Rows from block 6, named by matrix and row number. Rows with one number belong to one neuron. Each number is 128 + 32 x the weight over its row's rms, rounded and kept within 0 to 255. All counts start at 0. After the name is the row's rms in percent of the matrix's.
# fc1: MLP up (model.blocks.6.mlp.fc1.weight, 640x160), inputs 0-79
# fc2: MLP down (model.blocks.6.mlp.fc2.weight, 160x640, transposed), outputs 0-79
fc1.406 073 [139 114 146 107 144 130 113 122 123 154 113  58 182 109  67 159 158 121 139 135 110 101 138 118 155 138 210 102 106 154 166 166  95 119 140 114  90 139 119 116  78 181  62  62 142  91 136 113 121 125 150 132 134 105 104 107 127 168 108 147 189 151 143  61  64 162 134 151 113  97 142 108 120  84 170  80 169 164 117 153]
fc1.407 088 [124 149 108 139 150 126 143 141  97 113  63 155 143 126 125  89 136 151 151 133 114 123 134 112 131 102 169 149  68 115  97 144 145 153  94 181 103 138 103 119  85 114 184  47 107 120 124 139 129 149 140 170 169 176 152 158 146 148 131 121  93 157 129 179 147 135 149 140 126 119 149 164  87  65 135 115  83 106 142 115]
fc1.408 180 [109  75 125 193 152 154 142 188  81 106 167 150 118 157 100  99  86 123 208 106 137 139 129 131 102 131 120 149  96 148 165 107  94 120 119 124 143 124 152 132 169  56 198 164 129 137  92 125 108 132 161 165 125 177 156 163 125  91 143  27  89  90 102  84 125 120 139 155 149 195  83 143  94 115 106 139  99 103 146 118]
fc1.409 074 [141 168  94 124 132 132 107 142 112 122 113 183  73  89 122 100  46 131 141 170 114 173  78 115 119 146 182 141  90 126  95  84 158 132 140 115 113 133 141 138 187 113 163 126 162 112 150 169 169  89 104 194  94 112  76 103 123 122 108 150 177 125 144 113 158 114  72 161 124 123 133 174 137  96 116 129 152 131 169  64]
fc1.410 094 [125 165 152 123 134 139  76 148 131 116 190 102 108 127 115  96 185 129  88 127 145  91 128 115  78 139 160  26 103 133 119 165 140 117  38  94  83 125 115 103 129 165 202 111 112  50 145  63 156 157 175 135  97 153 106 131 124 126 102 113 145 113 120 102 103  92 136 113 160  40 116 135 148 188 125  75 169 181 113 125]
fc1.411 104 [134  63 154 126 127 122 146 182  89 130 156  88 120 169 130  70 108 131  90 103 165  92 156 114 143 121 109 149  96 145 109 148 211 160 115 129 132 156 146 138 164  91 147  61 168  90 148  85  89 104  93 135 129 119 190  87 101 123  94  98 168 147 144  98 154  85  57 168 118 158 147 147 121  94 122 195  92 137 147 158]
fc1.412 078 [131 153 118 102 132 122  66  75  80  93 173 168  79 116 103 125  92 122  81  71  87 118 107 138 121 153 131 112  60 118 116 125 134  72 138  95  73 187 193 134 144 168 149 211 113 175 129 114 136  86  77 170 206 112  69 149 201  89  73 139 157 119 123 113 161 195 130 110 135  82 134 124 152 144  98 194 186 112 155 132]
fc1.413 151 [149 120 121 116 136 115 160 152 131 114 126 119 159 125  97 144 190 153 113 208 167 107 157 142 203 122 121 182 177  81 143  90 133 140 151 114 102 119 159 162 126 103  96 134  31 152 143 146 176 146 117 101 117 118 130 127 142 110 110 101 123  99 135 148 154 174 105 137  86 142  83 116 133 135 189 130 168 150 110 119]
fc1.414 052 [138 173 118 165 145 150 132 116 102 119 119 165 189 140 140  99 149 145 177 171 169 149  87 111 135  94 144 145 115 142 122 128 133 137  75 152 139 171 128  82 124 157  85  79 105  86 175  90 106 160 126 151 139 181  99 155  58 159 106  72 131 137 144 118  55 139 126 123 102 124  92 173 175  64 127 113 137 185  84 112]
fc1.415 077 [ 92 114 149 132 136 159  95 123  79 137  76 146  92 120 116 155 153 132 106 168 108 157 112 140 121 121 162 207 155  58  76  78 125  87 163 125 177  90 127 118  86 144 123 143 162  94 145 150 124 143 167 149 154  87 131  82 145  81 146 172 118 138  49 139 121 120 193 104 140 128 128 154 143 116  53 137 104 134 192  63]
fc1.416 106 [ 85  95 121  84 136 151 120 114 106 105 114 153 132 102 147 120  89 135 153 177 121  93  85 142 148 111  97 147 159 138 118  64 119 107 158 127 157 171 144 114 104  76 166 191 159 174 115 200 140 105 125 138 128 102 109 117 186 144 152 189  77 164 145 160 165 154 158 118 110  76 172 121 122 150  83 144 115 106 204  64]
fc1.417 164 [144 160  72 192 105  78 132 171 157 135 110 135  99 152 164 101 122 143 127 124 201 119 176 130  91 112 114 143 149  94 150 142 143  92 150 121 120 122  83 114 147 128 104  55 138 132 103  61 164 186 105 112 108 143 183  82 139 179 136  69 149  96 149 104 163 101 104 137 164 115  70 131 155 148 130 127 118 124  76 143]
fc1.418 169 [173 115 107 143 123  99 115 136 161 150 144  96 158 153 128  75 130 109  80 151 115  84 138 109  97 146 214 121  81 137 100 189 146 168  45 174 121 149  92 167 100 131  85 130 100 119  71  70  77 149 108 141 103 129 144 147 150 104 118 148 120 116  84 131 119 129 115 139 175 134 109 143 130 120 122 117 106  93  89 145]
fc1.419 051 [120 183 122 110  94 156 135 137 139 161 137 111  66 113  77 149 117  88 110  86 121 107  79 147 119 174 142  98 102  92 143 105 165  99 121 112 137 158 169 202 108 124 139 195 150 172 153  93 166  75 107  92 124 107  86  73 175  82 161 205 186 132 143 146 157 144  71 151 149  50 150 120  90 141 104 124 122 134 131 154]
fc1.420 148 [129 113 191 105 122 125 126  87 166 137 117 158 146 171 178 123 110 114 178  50 109 102 128 122 155 142 168 143  90 121 172 150 117  99 132 103 119 126  96 160 131 127 111 113 154 184 146  97  57  60 133  71 144 138 116 148  77 126 160 149  96 152 127 114 159 166 107 150 132 156 126 121 100 182 178 156 111 118 136 165]
fc1.421 212 [211 151  75 150 123 145 133 183 139 137 153  90 114 116 135 172 179 111 101  63 203  94 141 120 164 147 117 141 120 115 161 120 141 105 122  80  51 133 120  71 135 145 108 138 158 142 126  46 187 138  94 133 183 107 143 129 166 108  85  89 182  84 147 108 105 102 128 150 170 131 118  85 128 130 103 132 133 152 165 153]
fc1.422 051 [144 132 136 137 124 127 137 141 131 107  98 110 115 109 142 140 117 131 167 125 150  54 135 131 191 119 151 106 143 166 181 179 126  99 129 152 102  80 116 126 116  98  64  56 134 160 135  86 106 140 144 146 119 142 196 113  90 176 199  95 129 140 168 110 101 143 102 132  98 194 136  95 153 112 146  75 132 131  56 126]
fc1.423 056 [133  84 103 115 136 124 153 131  62 128 126  91 172 124 112 148 134 107 168 143 148  89 148 144 140 111 157 132 138 124 140 162 124 137 100  95 120 147 149  96  30 152  92  50  85  83 144 131 144 165 168  95  78 102 164 101 159 157  92 145 109 160 169 107  85 123 175 116 104 170 137 136 121  62 124 110 133 159 167 143]
fc1.424 112 [165 100 128 155 125 163 144 158 151 117 136 137  91 121  99 153 173 110  71  74 156  68 193 131 151 148 117 176 115 153 140 199 176 101 160  84 150 129 126 129 124 161 128  84 124 201 132  35 128 104 105 100 108  68 147  94  97 141 156 141 151 154 153  70 167  67 100 135 132 166 144  85  90  93 123 130 109 156  76 165]
fc1.425 105 [107  99 133 113 116 132 112 151 166 127  79 133 160  87 141 157 101 144 172  71 109  81 130 160 128 130 137 163 137 150 147  69 112 117 159 127 116 148 175 116 114  68 154 157 154 135  95 167 116  56 146 123 153 131 145 134 129  71 151 161  94 186 119 151 195 125 125 151  84 154 169  90 112 149  71 178 110  60 179 123]
fc1.426 062 [151 137 130 149 162 131 117 142 100 129  80 137 164 164 131  96 156 140 184 131 140 140 134 105 165 108  87 119 117 116 120 102 159 178 107 179 129  79  90 118 116 115 140  80 113  95  61 119 170 209 140 126 117 166 166 165 173 151 154  78 111 111 183 141 172 115 143 135 159 149 130 106 161 130 115  81 147 149 131  98]
fc1.427 050 [134  94 100 160 133  55 138 137 100 125  75 106  69 141 199 124 130 133 179 107  98 161 162 135 117 132 164 155 111 106  98 142  65 156 124 127 123  94 107  91 159 185  56  66 138  86  78  86  92 188 100 138  86 127 153 135  61 159 103 139 141  79 131 123 125 132  89 107 113 155 100 112 193 108 124 114 115 171 103 136]
fc1.428 044 [ 99  60 141  98 127 118  96  97 118  88 128 172 155  87 175 156 100 154 146 169  75 150  79 118 131 147 103 165 142 149  86  87 145 131 161 119 129 108 176 138 139 165 142 191  94 134 142 193 102  63 123 126 164  85 111 175 141 123 132 176 122 123  89 157 155 144 131  98 129  57 121 137  90 139 103 166 145 105 243 110]
fc1.429 033 [ 85  74 152 163 127 149 101 143 121 142 125  85 124  79 103 112  99 126 105 155 160 123 107 121 107 138 129 122 137 183 121 101 174 158 115 156 134 178 170 103 146 120 159 194 107 103 116 171 172 145  83 107 115 122 116 114 103 104 104 178 127  81 101 163 105 178 146 150 121  51 172 164 127  96  95 126  63  97 182  71]
fc1.430 067 [ 87 118 174 173 111 171  65  69  91 104 113 125 114 109 102 156 163 134 132 143 114 129 119 141  99 131 142 146  99 182 125  92 105 126  88  87 163 192 125 167 132 139 157 179 181 120 145 122 129  86 155 101 131 129  85 164 163 112 115 120 132 159 147 160  89  91  89 117 124 104 143 111 122 127  96 119 129 149 152 108]
fc1.431 184 [112 116 181 111 138 142 114  93 140  88  91 125 162 153 187 127 128 141 176 139  97 191 133 152 114  87 173 122 135 115 122 145 144 125 135 118 142 129 144 202 128 128 100 126  91 130 117 167  89 121 186 148 117 153 101 126 156 187 168 155 125 131  97 154  94 175 144  90 101 149  66 150 118  97 190  52 168 164  92  94]
fc1.432 069 [122 152 134  91 121 171 128 110 132 124 101  76  40  97 159 190 110 118 103  36 128 132  69 149 163 135 159  85 127 124 152  80  91  96 139 120  84 149 171 175 130 161 152 190 147 177  75 123 122  83  85 113 144  41 119 142 195  91 111 153 169 113 119 100 177 145 145 123 158 109 116 138  90 138 120 166 157  76  83 128]
fc1.433 095 [175 110 158 103 144  63 154 121 115 128 110 179 159 113 168 157 163 142 137 162 147 161 164 120  95 126 130 130 121  71 124 117 144 117 153  21 109 123 137  59 196 159 108 102  99 152 161 104 119 108 169 113 143 155 142 105  51 135 136  58 116 127 118  82 125 135  90 133 117 146 140 118 214 123  90 110 187 135 115 163]
fc1.434 071 [162 162 121 113  98  94 164 127 120 136  99 111  78 125 134 168 169  92 127 154 139 131 127 155 106 148 131 117 102  61 115 139  85  84  87  96 164 131  98 139 123 169  67 152 109 160 174  91 150 125 129 118 136 132  92  98 107 173 104 151 121 113 117 131 162 137 136 104 178 130  93  98 126 155 155 115 153 135 102 110]
fc1.435 075 [178 110 154 115 114 141 116 121 156 157  67  69 114  84 161 175 112 106 140 101 135 155 125 119  82 152 164 133 179 150 103  83 108  81 153 139 117 133 137 115 103 151 114 128 100 150 147  87 137  94 133  80  93  76  97  79  87 130 149 212 143 125  86 106 102 183 119 138 144 111 191  78 129 115  95 166 107  75  67  95]
fc1.436 167 [136 145 105 114  68 154 111 140 154 185 122 105 102 105  95 179 159  82  88 101 158  95 139 108 136 196 108 127 104 112 103 142 111 119  97  80 100 190 137 132 153 145 102 147 149 176 131  99 149 140 124  86 203  78 130  73 154 117  85 160 184 105 151 126 147 125 124 137 143  79 169  86 131 122  93 160 143 164 130 162]
fc1.437 056 [126 129 155 104 140 140  97  90 141 120 136 133 193 150 149  94  63 109 139 170 107 113  89 135  83 107  92 129 174  86 167 138  91  93 101  77 147 135 108 106  49 119 141 152 125 138 155 147  87 105 158 139 147 146 113 109 109 141 111 177 122 120 138  59 164 154 148 136 136  66 195  76 113 214  95 142  84  64 169 121]
fc1.438 189 [ 73 154 110 153  97 129 123  96  85 112 138 106 123 115  98 112 194 159 163 109 124 130  82 162 106  96  89 150 180 157 154 148 188  99 109  53 134 124  84 109 145 157 129 134  88 105 138 120 159 114 156 129 146  88 112 116 193 124 148 183 146 166 120 104 163 107  74  98 164  95 135 100  82 117 110 117 129 188 184 156]
fc1.439 169 [119 164  65 147 105 111 134 180 128 147 188 150  60 171 119 125  97 122 103 137 144  74  79 117 125 141  62 131 122 136 159 160 138  86 132 123 147 121 102  86 138 127 146 109 142 178 104 110 150 137  71 133 164 121 169 138 146  87  77  99 129 136 194  97 142  92 118 147 179 161 182 113 121 116 102 216 123  95 153 192]
fc1.440 075 [110 144 124 126 132 111 162 150 172 120 151  81 160 189 144 135 166 153 136 106 167 117 166 128  95 101 108 151 177 115 125 143 108 165 103 167 100  68  86  92 113 147  94  78  87 106  78  28 103 198 187  84 100 122 195 148 125 127 175 123 119  71 154 142 112  55 168 127 103 182 104 138 142 146 134  96  70 130 103 153]
fc1.441 141 [102 140 146  98 126 204  94 105 121 118 113 103 125 177  78 126 142 136  77 139  76 215 168 128  97 112  53  99 180 104 125 128  80 112 147 136 115  94 103 165 140 201 127 112 142 146 121 141 134  79 176 134 165 127 120 121 175 124 118 132 172 119 153 134  78 169  97 115 126 131 156 116 118 131 227  98 123  88 198 136]
fc1.442 045 [143  66 106 136 146  53 130 152 154 105 140 108 157 113 190 190  82 156 203 100 137 118 128 116 111 137 129  93 164 187 160 168 106 129 109 101 128 139 118 125 107 145 116 106 150  74 129  85  89  97 145 158  50  71 153 125 100 178 158 112 105 130 160  87 144  97 156 132 129  92 134 130  81 155 110 107 158 149 100  99]
fc1.443 061 [132 121 139 146 106 150 116 167 156 150 157 101 122 126 158 131 190 104 162 160 153  98 162 119  87 144 121 130 183 183 160 121 116  71  97 130 115 142 123 102 115 144 104  52 149  92 208  89 146 107 140  66 129  92 111  88  36 119 106 117 104 135 149 110  31 138 107 136  78 129 110 178 171 127 209 162 138 146 122  93]
fc1.444 052 [135 155 148 148 127 143  73 148 153 134 111 162 120  92 147 157  99  85 101 134 156 163 109 116 103 142  85 124 158 111 146 150 172  82 184  71 127 130 153 163 128 110 143 143 126 161 115 148  85  86  89  60 180 119 145  96 115 132 124 138 125 159 139  93 191 130 114 145 173 123 183  91 146 215  69 150 111 117 130 100]
fc1.445 127 [197 149 151 118 141  86  90  79 124 123 101 108 199 118 138 145 172 141 144  71 171 192 179 144  96 120 143  71 169 181 128 135 133 128 103 121  87 100 100 109 163 195 119 104 146 117 136 101 129 151 144  97 173  95 166 190 142 124 171 111  98 100 118 131 100 202 158 108 129 128  96 163 101 156 119  36 150 148 163 105]
fc1.446 085 [154 106 140 137 138  69 111 110 167 113 153 158 165 158 112 136 155 124 162  82 141 147 134 136 116 115 161  56  87 156 160 161 141 153  55 109 115  70 141 158  88 149 164 111 106 110 127  83 118  86 125 101  71  74 125 202 146 194 171  93 128 117 102 111 116  97  84  98 111 135 107 130 174 183 190 112 107 111  56  87]
fc1.447 075 [140 129 126 121 128  88 122 138 158 118 151 150 122 148 138 176 172  77  83 131 140  74 120 129 175 141 180 112 100  75 173 167 168 156  95 105 141 128 161 197  57 171 102 119 163 182 149 123 140 134 125  71  53  75  85 103 109 203  89 129 172 123 178 133 163  85 142 123 131 105 124  79 141 182 126 137 162 139 107 111]
fc1.448 094 [123 112  75 139 136 140 116 140 142 114 130 124 143 132 134  74 137 132  97 154 168 135 145 120 133 117 139 159 100  77  99 131 153 129 112 152 147 107  78 125  84 113 132  18 138 147 158 156 112 169 124 193 138 153 107 106 112 131  75 147  65 150 133 130 113 100 133 155  97 134 140 152 118  47 140 142  66 168 149  94]
fc2.406 077 [126 102 111 130 153  78 178 110 111 112  96 191 138 176 151 185 155 107 141 105 134 216 128  79 161 104 160 108 119  95  81 111 138 151 124 126 126  82 125 144 132 163 118 204 104 173 185  91 124 123 161 102 120  87 110 160 159 135 198 152 167 169  86 140 127 132  88  88 159 117 160 163  76 165 100  81 108  99  99 111]
fc2.407 093 [100  64 129 127 149  91  77 112  94 126 167 134 116 117 172 108 146 181  94 132 107 154 204 127 137 104 146 157 108 162 140  64 157 170  91 122 108 101 161  98 121 143 109 138 132  67 154  89 123  87 118  71 169 104 109  72 108 133 188 165 136 108 164  93 177 121 149 166  88  92 132 126 175 152 124 112 124 154 140 143]
fc2.408 138 [122 117 113 151 169 142 147 108 109 170 127 154 138 153 124 108 126  42 188 110 115 105 118  95  54 161 102 116  94 161 110 102  74 127  82 124 165 156  84  96 108 149 170  87 140 138 106 117  93 134 168 137 127 134 162 138 136 167 133  86 146  71 130  61 107 119 122 132 124 140 116 159 111 170 109  86 180 158  51 102]
fc2.409 080 [127 149 118 114  66  75 115 143  81 108 163 105 152  86  91 166 160 119 213 129 135 137 107 156 128 116 154 135 102  86 110  69 143  90 150 120 132 150 187 119 138 189 111  61 186  82 162 168 156  94 178 145 152  86 142 143 180  95 134 138 153 146  65 150  73 153 177  60 113 125 135 132 167 158 120 117 170  95 129 111]
fc2.410 098 [119 147 155 114 132 104 125 114 103 175  85 151  92 102 117 136 122  46 112  97 113  60  90  36 104 200 163 144 123 128 104  78 119  92 132 134 159 113  61  99 134 105 107 106  83 128 167 156  93 123  41 130 154 119 129 151  57  14 149 111 101 108 159 180 154  92 171 165 151 103 138 165 127 159 146 146 107 108 124 161]
fc2.411 107 [ 98  87 171 168 189 154 157 122 124 111 110 126 124  90 133 168 161 143  86 164 133 138 140  99 115 130 125 161 120 125 108 163 114 162  97  95 114 125 142 151 115 114 169 101 120 162  55  76 100 154 155  92  88 124 175 201 166  17 145 157 117 122 206  83 110 147 126 134 123 134 108 162 139 116 103 158  77 141 117 144]
fc2.412 082 [115 192 127 144 189 104 120 177 154 111 174 104 139 154 186 125 141 193  76 132  67 112 105 178 139   0 134 129  98 134 137 125  88 136  80 152  61 160 114 130 176 161 141 117 114 128 113  96 160 140 123 103 147 138 145 168 141 145 191  93 167  99 116 113  91 162 167  81 122 148 115  86 145 150 170 110 158 121 155 163]
fc2.413 137 [141 106 122 124  88  54 160 166 166 125 183  92  97 126 192 119  82  94 104 136 152 156 122 154 174 140 182 181 109 186 130  81 131  89 148 124  99 122 126  86 148 131  99 105 136 106  94 149 162 118 100 176 161 117  66 185 170 195 104 143 149 123 116  99 134 124  96 140 141 191 147 124 181  34 132 122 119 129 143  94]
fc2.414 057 [184 185 101  88 104 175 201 120 123 156 115 167 110 116 132 140 103  60 140 135 191 101 103 169  88 220  97 101 153 124 150 124  89 149 162 145  93 139 161 166  88 103 155  63  94  97 133 107 141 132 137 193 150 158  81  93 109  77 104 113 126 111 195 138 131 155 134 157 147 137 105 111  75 130 106 137 120 131  99 111]
fc2.415 082 [130 177 109 166 115 111 148 106 138 120 119 192 152 125 131  99 146 173 117 149 130 105 157 135 163 177  87 127 103 102 117 139  90 160 108 114 180 196  74 113 163 110  96  89  96 137  80 188 145 163  39 118 101 114 133 139  97  83  74 141 110 106 153 174 113 119  93 124 115 107  88 154 173  81 149 110 101 145 123 125]
fc2.416 104 [147 124 121  92  98 182  36 127 137 114 160 112 160 146 136  63 143 118 122 151 119 201  61 145 123 136 131  70 141 147 126 125 163 114 110 128  59 128 183 152 126 171 161 179 145 105 167 136 141 110 187  95 107 161 109 117 165 150 148 107  84 130 121 169  96 154 158 131 125  99 155 172 132 188 121  95 155 162 128  82]
fc2.417 141 [120 130  71 153 115  90 155 164 149 157  76  94  85 108 134  90  87 174 144 126 150 103 119 126 129 153 105 151 170 115 142  78  88  99 190 135 114 106 127 129 128 100 151 125 127 132 129  73 168 127 108 123 149 152 154 148 164  25 121  96  90 110 154 127 156 112 117 154 133 191 145 122 158 138 139 157 126  83  85 141]
fc2.418 171 [128 168 118 124 128 167 102 111 136 171 104 132 147 163 187  67 105  80 145 132 135 166  69 124 160 160 175  38 174 113 128 144 164 114 152 154 114 105 192 142 107 103 133 162 110 101 184 126 133 136 144 156 162 174 104 141 155 129 151 115 125 163 118 143 105 177 132 161 117 111 160 169 109 165  76  94 118 164 133  96]
fc2.419 054 [125 127 136 152 136 103 123 134 125 100 108 113 112 100 157 132  74 255 178  97  93 141 139 123 115   0 132 133  51 134 120 145 139  80  91 134 150 152 108 134  98 140  89 166 196  60 158 110 161 114 118  66 131 104 174 109 122 151 122 147 160 134 120 143 139 142 123 102 101  95 150 132 160 150 146 122 136  91 146 136]
fc2.420 134 [162 107  86 133 231 104 166 135  89 128 139  92 179 131 175 147 161 117 150 148 145 140 112 147  86 106 146 169 185  94  81 121 134 104 151 132 108  81 138 110  83 145 136 137 109 119 125  67 143 149 236 139 148 138 112 111 153 134 160 133 116 111  92 112  64  95 146 101 111 155 128 162 164 109  67 131 125 156 117 145]
fc2.421 225 [122 106 149 116 196 100 145 132 139 214 126 121 116 135 136 130 121   0 143 142 136 132 117   8 149 255 129  95  96 142 124 111 133 142 113 138 136 147 130 114 141 150 125 145 103 107 139 106  85 118 122 144 145 133 135 174 131  60 125 120 147 129 127 125 102 161 146 216 133 132 133 144 144 123 145  99 103 104 122 155]
fc2.422 060 [117 105 120 142 255  99  89 169 136  85 184  90 159 175 144 145 130 168 138 147 123 128  56  94 100  26 129 127 101  81 103  90 141 158  81 151 166 130 171 111 124 142 136 168 139 154 167  95 162 105 153 136 164 123 148 154 177 112  77 136 176 156  66  94  99 175 135  72 137  79 106 130 105 156 138 131 149  90 141 156]
fc2.423 062 [137 165 148 163  93 191 113  73 133 130 130 159  79 141 101 114 140 134  70 117 134 130 104 130  97 202  99 161 150 127 129 118 138 140 118 109  90 106 110  79 121 136 163  64 140 104  46 158 170 145 145 133 132  83 111 109 135  82 126  90  98 100 176 145 125 169 219 125 149 135 111 134 152 131 116 165 101 148 140 151]
fc2.424 113 [108 148 140 125  90 130 139 121  83 182 104  94 129 104 129 130 104  30 169 181 147 174  72  89  99 185 188  88 140  92 147  92  84 118 148 139 157 118 152 153 172 109 146 153 150  70 191 136 133 140 153 130 135 171 108 151 184 108  96 120 132 110  96 189 106 186 141 152 158  88 170 123 133 156 109 121 161  90 140 113]
fc2.425 120 [155 128 113 108 208 133 155 176 174 133 100 119 186 140 152 110 130 105 121  82 136 107 125 103 132  91 119 130 157 109 124 113 124 138 133 143 144 137 137 154 125 147  99 118 197 116 132 131 111 135 152 159 141 168 159 166 133 213 125 126  74 117 153 181 177 143 141 105 117 118 134  97  92 153  93 188 114 148 139 119]
fc2.426 056 [109 166  99 192   0 161 128 103 150 120 122 125 128 115  67 104 111  61 169  85 170 162 121 137 139 162 123 125  98  59  85 130 122 137 142 121 134  63 134 144 146 126 177 112  92 102  73 109 122 203 132 152  77 113 148 147 134 166 138  56 121 124 102 117 177 103 127 135 180 159 123 122 147 122  62  99 150 157 144 114]
fc2.427 058 [135 133  94 140 159  76 124  90 155 130  82 116 150 126 133 167 136 203 167 157 112 109 150 115 108 164 140 173 106  76 123  72 116 123 137  85 110 124 173 157 158 134 125 112  99 186 112 139 109 151 145  92 133 144 171 108 115 103 124 137 144 142 107  73 113 137  73 192 132 112 104 116  84 126 113 110 131 148 100 175]
fc2.428 052 [122 159  98 173 155 125 148  96 121 109 146 167 140 128 130  94 192  93  98 133 168 126 182 150 153 194 161  93  89 133  85 180 107 134 174 116 181 175  87 136 104 148 117  83 163 109  99 159 126 138 136 109  94  93  80  77 162 139  65 162 120 132 152  69 144 129 114 251 113 157 120 159 106  75 114 114 112 166  44 105]
fc2.429 037 [160  96 103 103 174 157 122 145 111 193 213  90 152 160 118 120  72 156 111 131 116 128 123 145  82  41  70 109 131 152 177 120 120 163 103 142  96 115 149 132 117 117 121  90  91 123 119  87 140 166 102  92 104 129 131 141 145 130  97 100  90 154  71 114 125  91 152  76  87  48 146 181 102 110 130 114 142 116 164  90]
fc2.430 071 [153 206 101 143  37  99 140 204  55 118 104 112 102  92 140 151 110  65 140 146 135  97 116 167 110 144  91 148 143 107 127  86 174 135 185 127 159  79 132  68  86 145 114  76  78 152 116  98 154 126 126 129 158  76 158 126 134 144 107 116 130 167 142 123  80 214 118 152 154 137 155 153 180 131  81  76 203 115 157 134]
fc2.431 177 [114 147 169  94 207 166 141  56 136 157 106 115 178 106 151 111 183  77 116 171  97 130 144  83 105 137 120 104 123  91  67 119  91 142 108 138 141 147 155 147 114 152  79 147 119 182  99 142 131 122 156 170 138 118  98 142 160 133 123 177 153 126  86 181 130 122 135  65  80  90 150 193 124 178 115 113  78 156 148  75]
fc2.432 078 [134 161 143 125 114 179 142 146 132  90 150  83 105 112 192 121 136 206 125 126 105 151 122 107 173   0  87 149 106 104 127 141 108 112  66 157 100 188 110 141 128 164 136 187 154  83 183 107 132 121 112 137  96 104 109 175 116 146 123 141 136 121 145 129 103 103 131  83 117 142 171 134 155  93 226 136 137  84 148 136]
fc2.433 094 [177 140 136  87 229 182 157 119 162 107 179 132 130  54  99 109 131 150 114  97  88  86 129  88 110 116 118 193  73 146  97 175  90  90 148 206 119 164 100 158 102 162 118 125 210 162 103 115 124 122 153 102 130  63 119 142 118 146 128 173 111 140  68 158 105 118 132 115 118 178 148 124 113 120 111 204 115 105 149 125]
fc2.434 081 [148 155 139  90 216 141 114 130 158 170 114 118 154 134 124 196 130   0 128  71 119 151 113  38 133 180 148 145 104 130 112 134 112 122 132 139 107 141 168 160 128 181 130 138 157 121 107 126 119 110 163 128 147 140 139 102  99 155 105  85 102 117 101 167 106 152 154  40 122 156 139  70 100 121  71 151 151 145 174 154]
fc2.435 084 [105 134 132 171 109 131 122 122  99  80 170 147 152 171 121 143 163 157 158  69 161 139 113 159 119  52 149 102  80 162 102 118  85 100 131 113 107 105  96 147 189  96 176  89 102 178  82 171 119 195 140 143 115 106 115 164 181 131 155 112 118 103  99  84 120 131  75 125 153 130  92 158  96 181 103 129 142 147 119 129]
fc2.436 165 [130 119 194 113 227 136 125  96 115 161 142 127 125 133 127 164 172   0 118 131 148 153 152  84 132 255 137 157 140 114 121 143 157 126 117 101 131 100 129 117 105 130 138 106 130 150 108 133  95 112 140 148 111 123  80 115 115  76 112 145 128 131 107 102 115 135 133 177 122 139 131 113 122 114 124 101 117 170 110 126]
fc2.437 059 [113 131 172  92  80 164  73 136 137 125 127 113 129 152 136 165 120 191 114 180 108 142 107 117  87 120 152  89 132  63 167 100  92 123  89  80  97 134 165  83 155 173 132 194 113 132 140 113 129 138 159  74 119 138 139  96  84 112  98 110 146 130 144  73 156 103 128 148 140 113 181 119 158 163 116 139 132 125 160 161]
fc2.438 157 [ 99 157 147 143 135 101 116 119 145 105 109 130 176  96  93  82 161  69 134 132 152 141 142 120 106 166 119 113 123 185 137 159 142 117 157 130 153 108 105 191 190  55 151 121 157 133 112 141  96 106 123 130  97 127 142 108  55 110 216  92 141 139 130 137  83 102 204 130 107 150 142 108 100 167 236 162  78 124 158 135]
fc2.439 153 [130  96 145 108 210 228  77  91 113 163 118  81 118 166  82 101 123  72 150 137  88 169 133  58 154 173 163 125  78 123 131 118 120 163 158 141 131 144 149 171 125 124 155  98 147 115 140 168 149 107 134 103 177 171 121 121 153 174 107 132  95 120 104 146 101 126  97 155  68  71 139 142 143 140 172 112 181 160 162 159]
fc2.440 073 [130  95 112 149 133 129 140 136 134 106  99 120 176  81 108  74 138 102 163 117 175  93 187 127  89 149 116 148 148  97  95 120 101 183 183 147  85  86 119 148  74  84 161 134 145  76 104  83 103 164 180 131 124 126 158 124 120 158 131 103 112 142 145  53 183 106  79 186 113 193 109 156 130 145  91 103  50 128 130 105]
fc2.441 123 [ 71 117 194  96 189 122  93  96 100 126  92  84 169 126  90 110  85 134 127 121  88 128 150 128  72 100 104  74  51 112 122 108 139 119 113  90 119 139 155 149 126 114 138 178 150 143 154 136 118 149 161 132 133 129 131 134 140 155 153  95 137 163 136 152 121 123 156 115  86 108 148 169 140 187  89 147 133 133 179 100]
fc2.442 053 [105 154 139 153 254 188  75  90 139 142 158 144 104 135 119 120 159 120  80 174 111 146 111 113 131 121 117 168  41 137 147 125 141  98 107 113 103  76 167 139 101 112 139 165 111 159  93 126 129 162 103 113 145 139  90  85 138 140 166 123 186  94 108 129 133  88 130 143 116 145 112 100 137  98 129 150 108 119 150 162]
fc2.443 061 [104 136 128 171 103 135 111 170 134  94 113 139 194 136 128 100 105 130 162  84 108 126  91 141 124 112 147 109  62  88 137 110  65 136 143  90 147 126 122 161 123  67 144 167 135 189  93 176 153 150 104 134 166 138 172 193 106 129 120 123 193  85 104 143 157 100 123 124 156 139 119  70 108 120  37 161 132 133 168 120]
fc2.444 053 [158 123  90 122 203 128 180 116 170 153  92 171 155 178 103 130 136  85 149 133 154  82 103  71  76 160 137 109 151 123  94  81 104 119 167 149 140 136 175 163 103 104  88  92 143 142 136 110 134 138 150 169 173 117 150  83 127  86  87 146 125 168 109 158 153 166 138 160 128 133  94  96  76 162  96 117 137 149 108  31]
fc2.445 133 [147 145 152 191 193 156 148 145 109 117 120 101 114 103 168 154  92  81  79  62 169 109 126 131 129 170 110 134 210 124 121 171 144 143 121 107  97 142 111 142 198 169  99 129 109 133 137 155 157 152 106 116  61  47  94 154 132 108 143 145 147 129 167 114 171 123 177 178 134 154  91 225 101  87  38 164  84 134 125  78]
fc2.446 091 [ 97 120  78 135 211 201 129 132 133 127  87 121 140 171 135 132 122 167 155 168 154 118  63 148 169  62 109 132 114 117 102  94 114 107 189 121 117 132 154 140 106 122 164 128 112  87 113 117 167 133 130 110 145 140 105 164 108 211 114  81 144 141 124 159  62 175 120  92 131 181 129 176  84  72 105 105 145 148 155  70]
fc2.447 081 [151 117 128 135 178 148 107 133 135 164 130 130 164 128 124 130 139  19 104 128 150  35 106 138 143 179 146 117 155 132 120 104 127 133 118  96 107 112 128 123  46 107  82 164 147  94 155  64 157 128 122  86 127 155  91 147 120 142 152 146 158 170 138 130 133 182 164 108 122 190 124 154 118 129 114 125 141 156  90  88]
fc2.448 102 [ 70  79 133 103  86  54 104  77 104 154 159 134 104 107 138 128 117 106  73 107 102 162 173 145 138 186 120 169  86 126 135 112 152 154 117 106 100 132 174 128 185 149  98 172 124  77  74  99 135  93 117 130  77 122 115 103 174 120 156 135 191 118 191 119 166 119 143 108  91 103 141 130 160 155  99  98 121 144 170 171]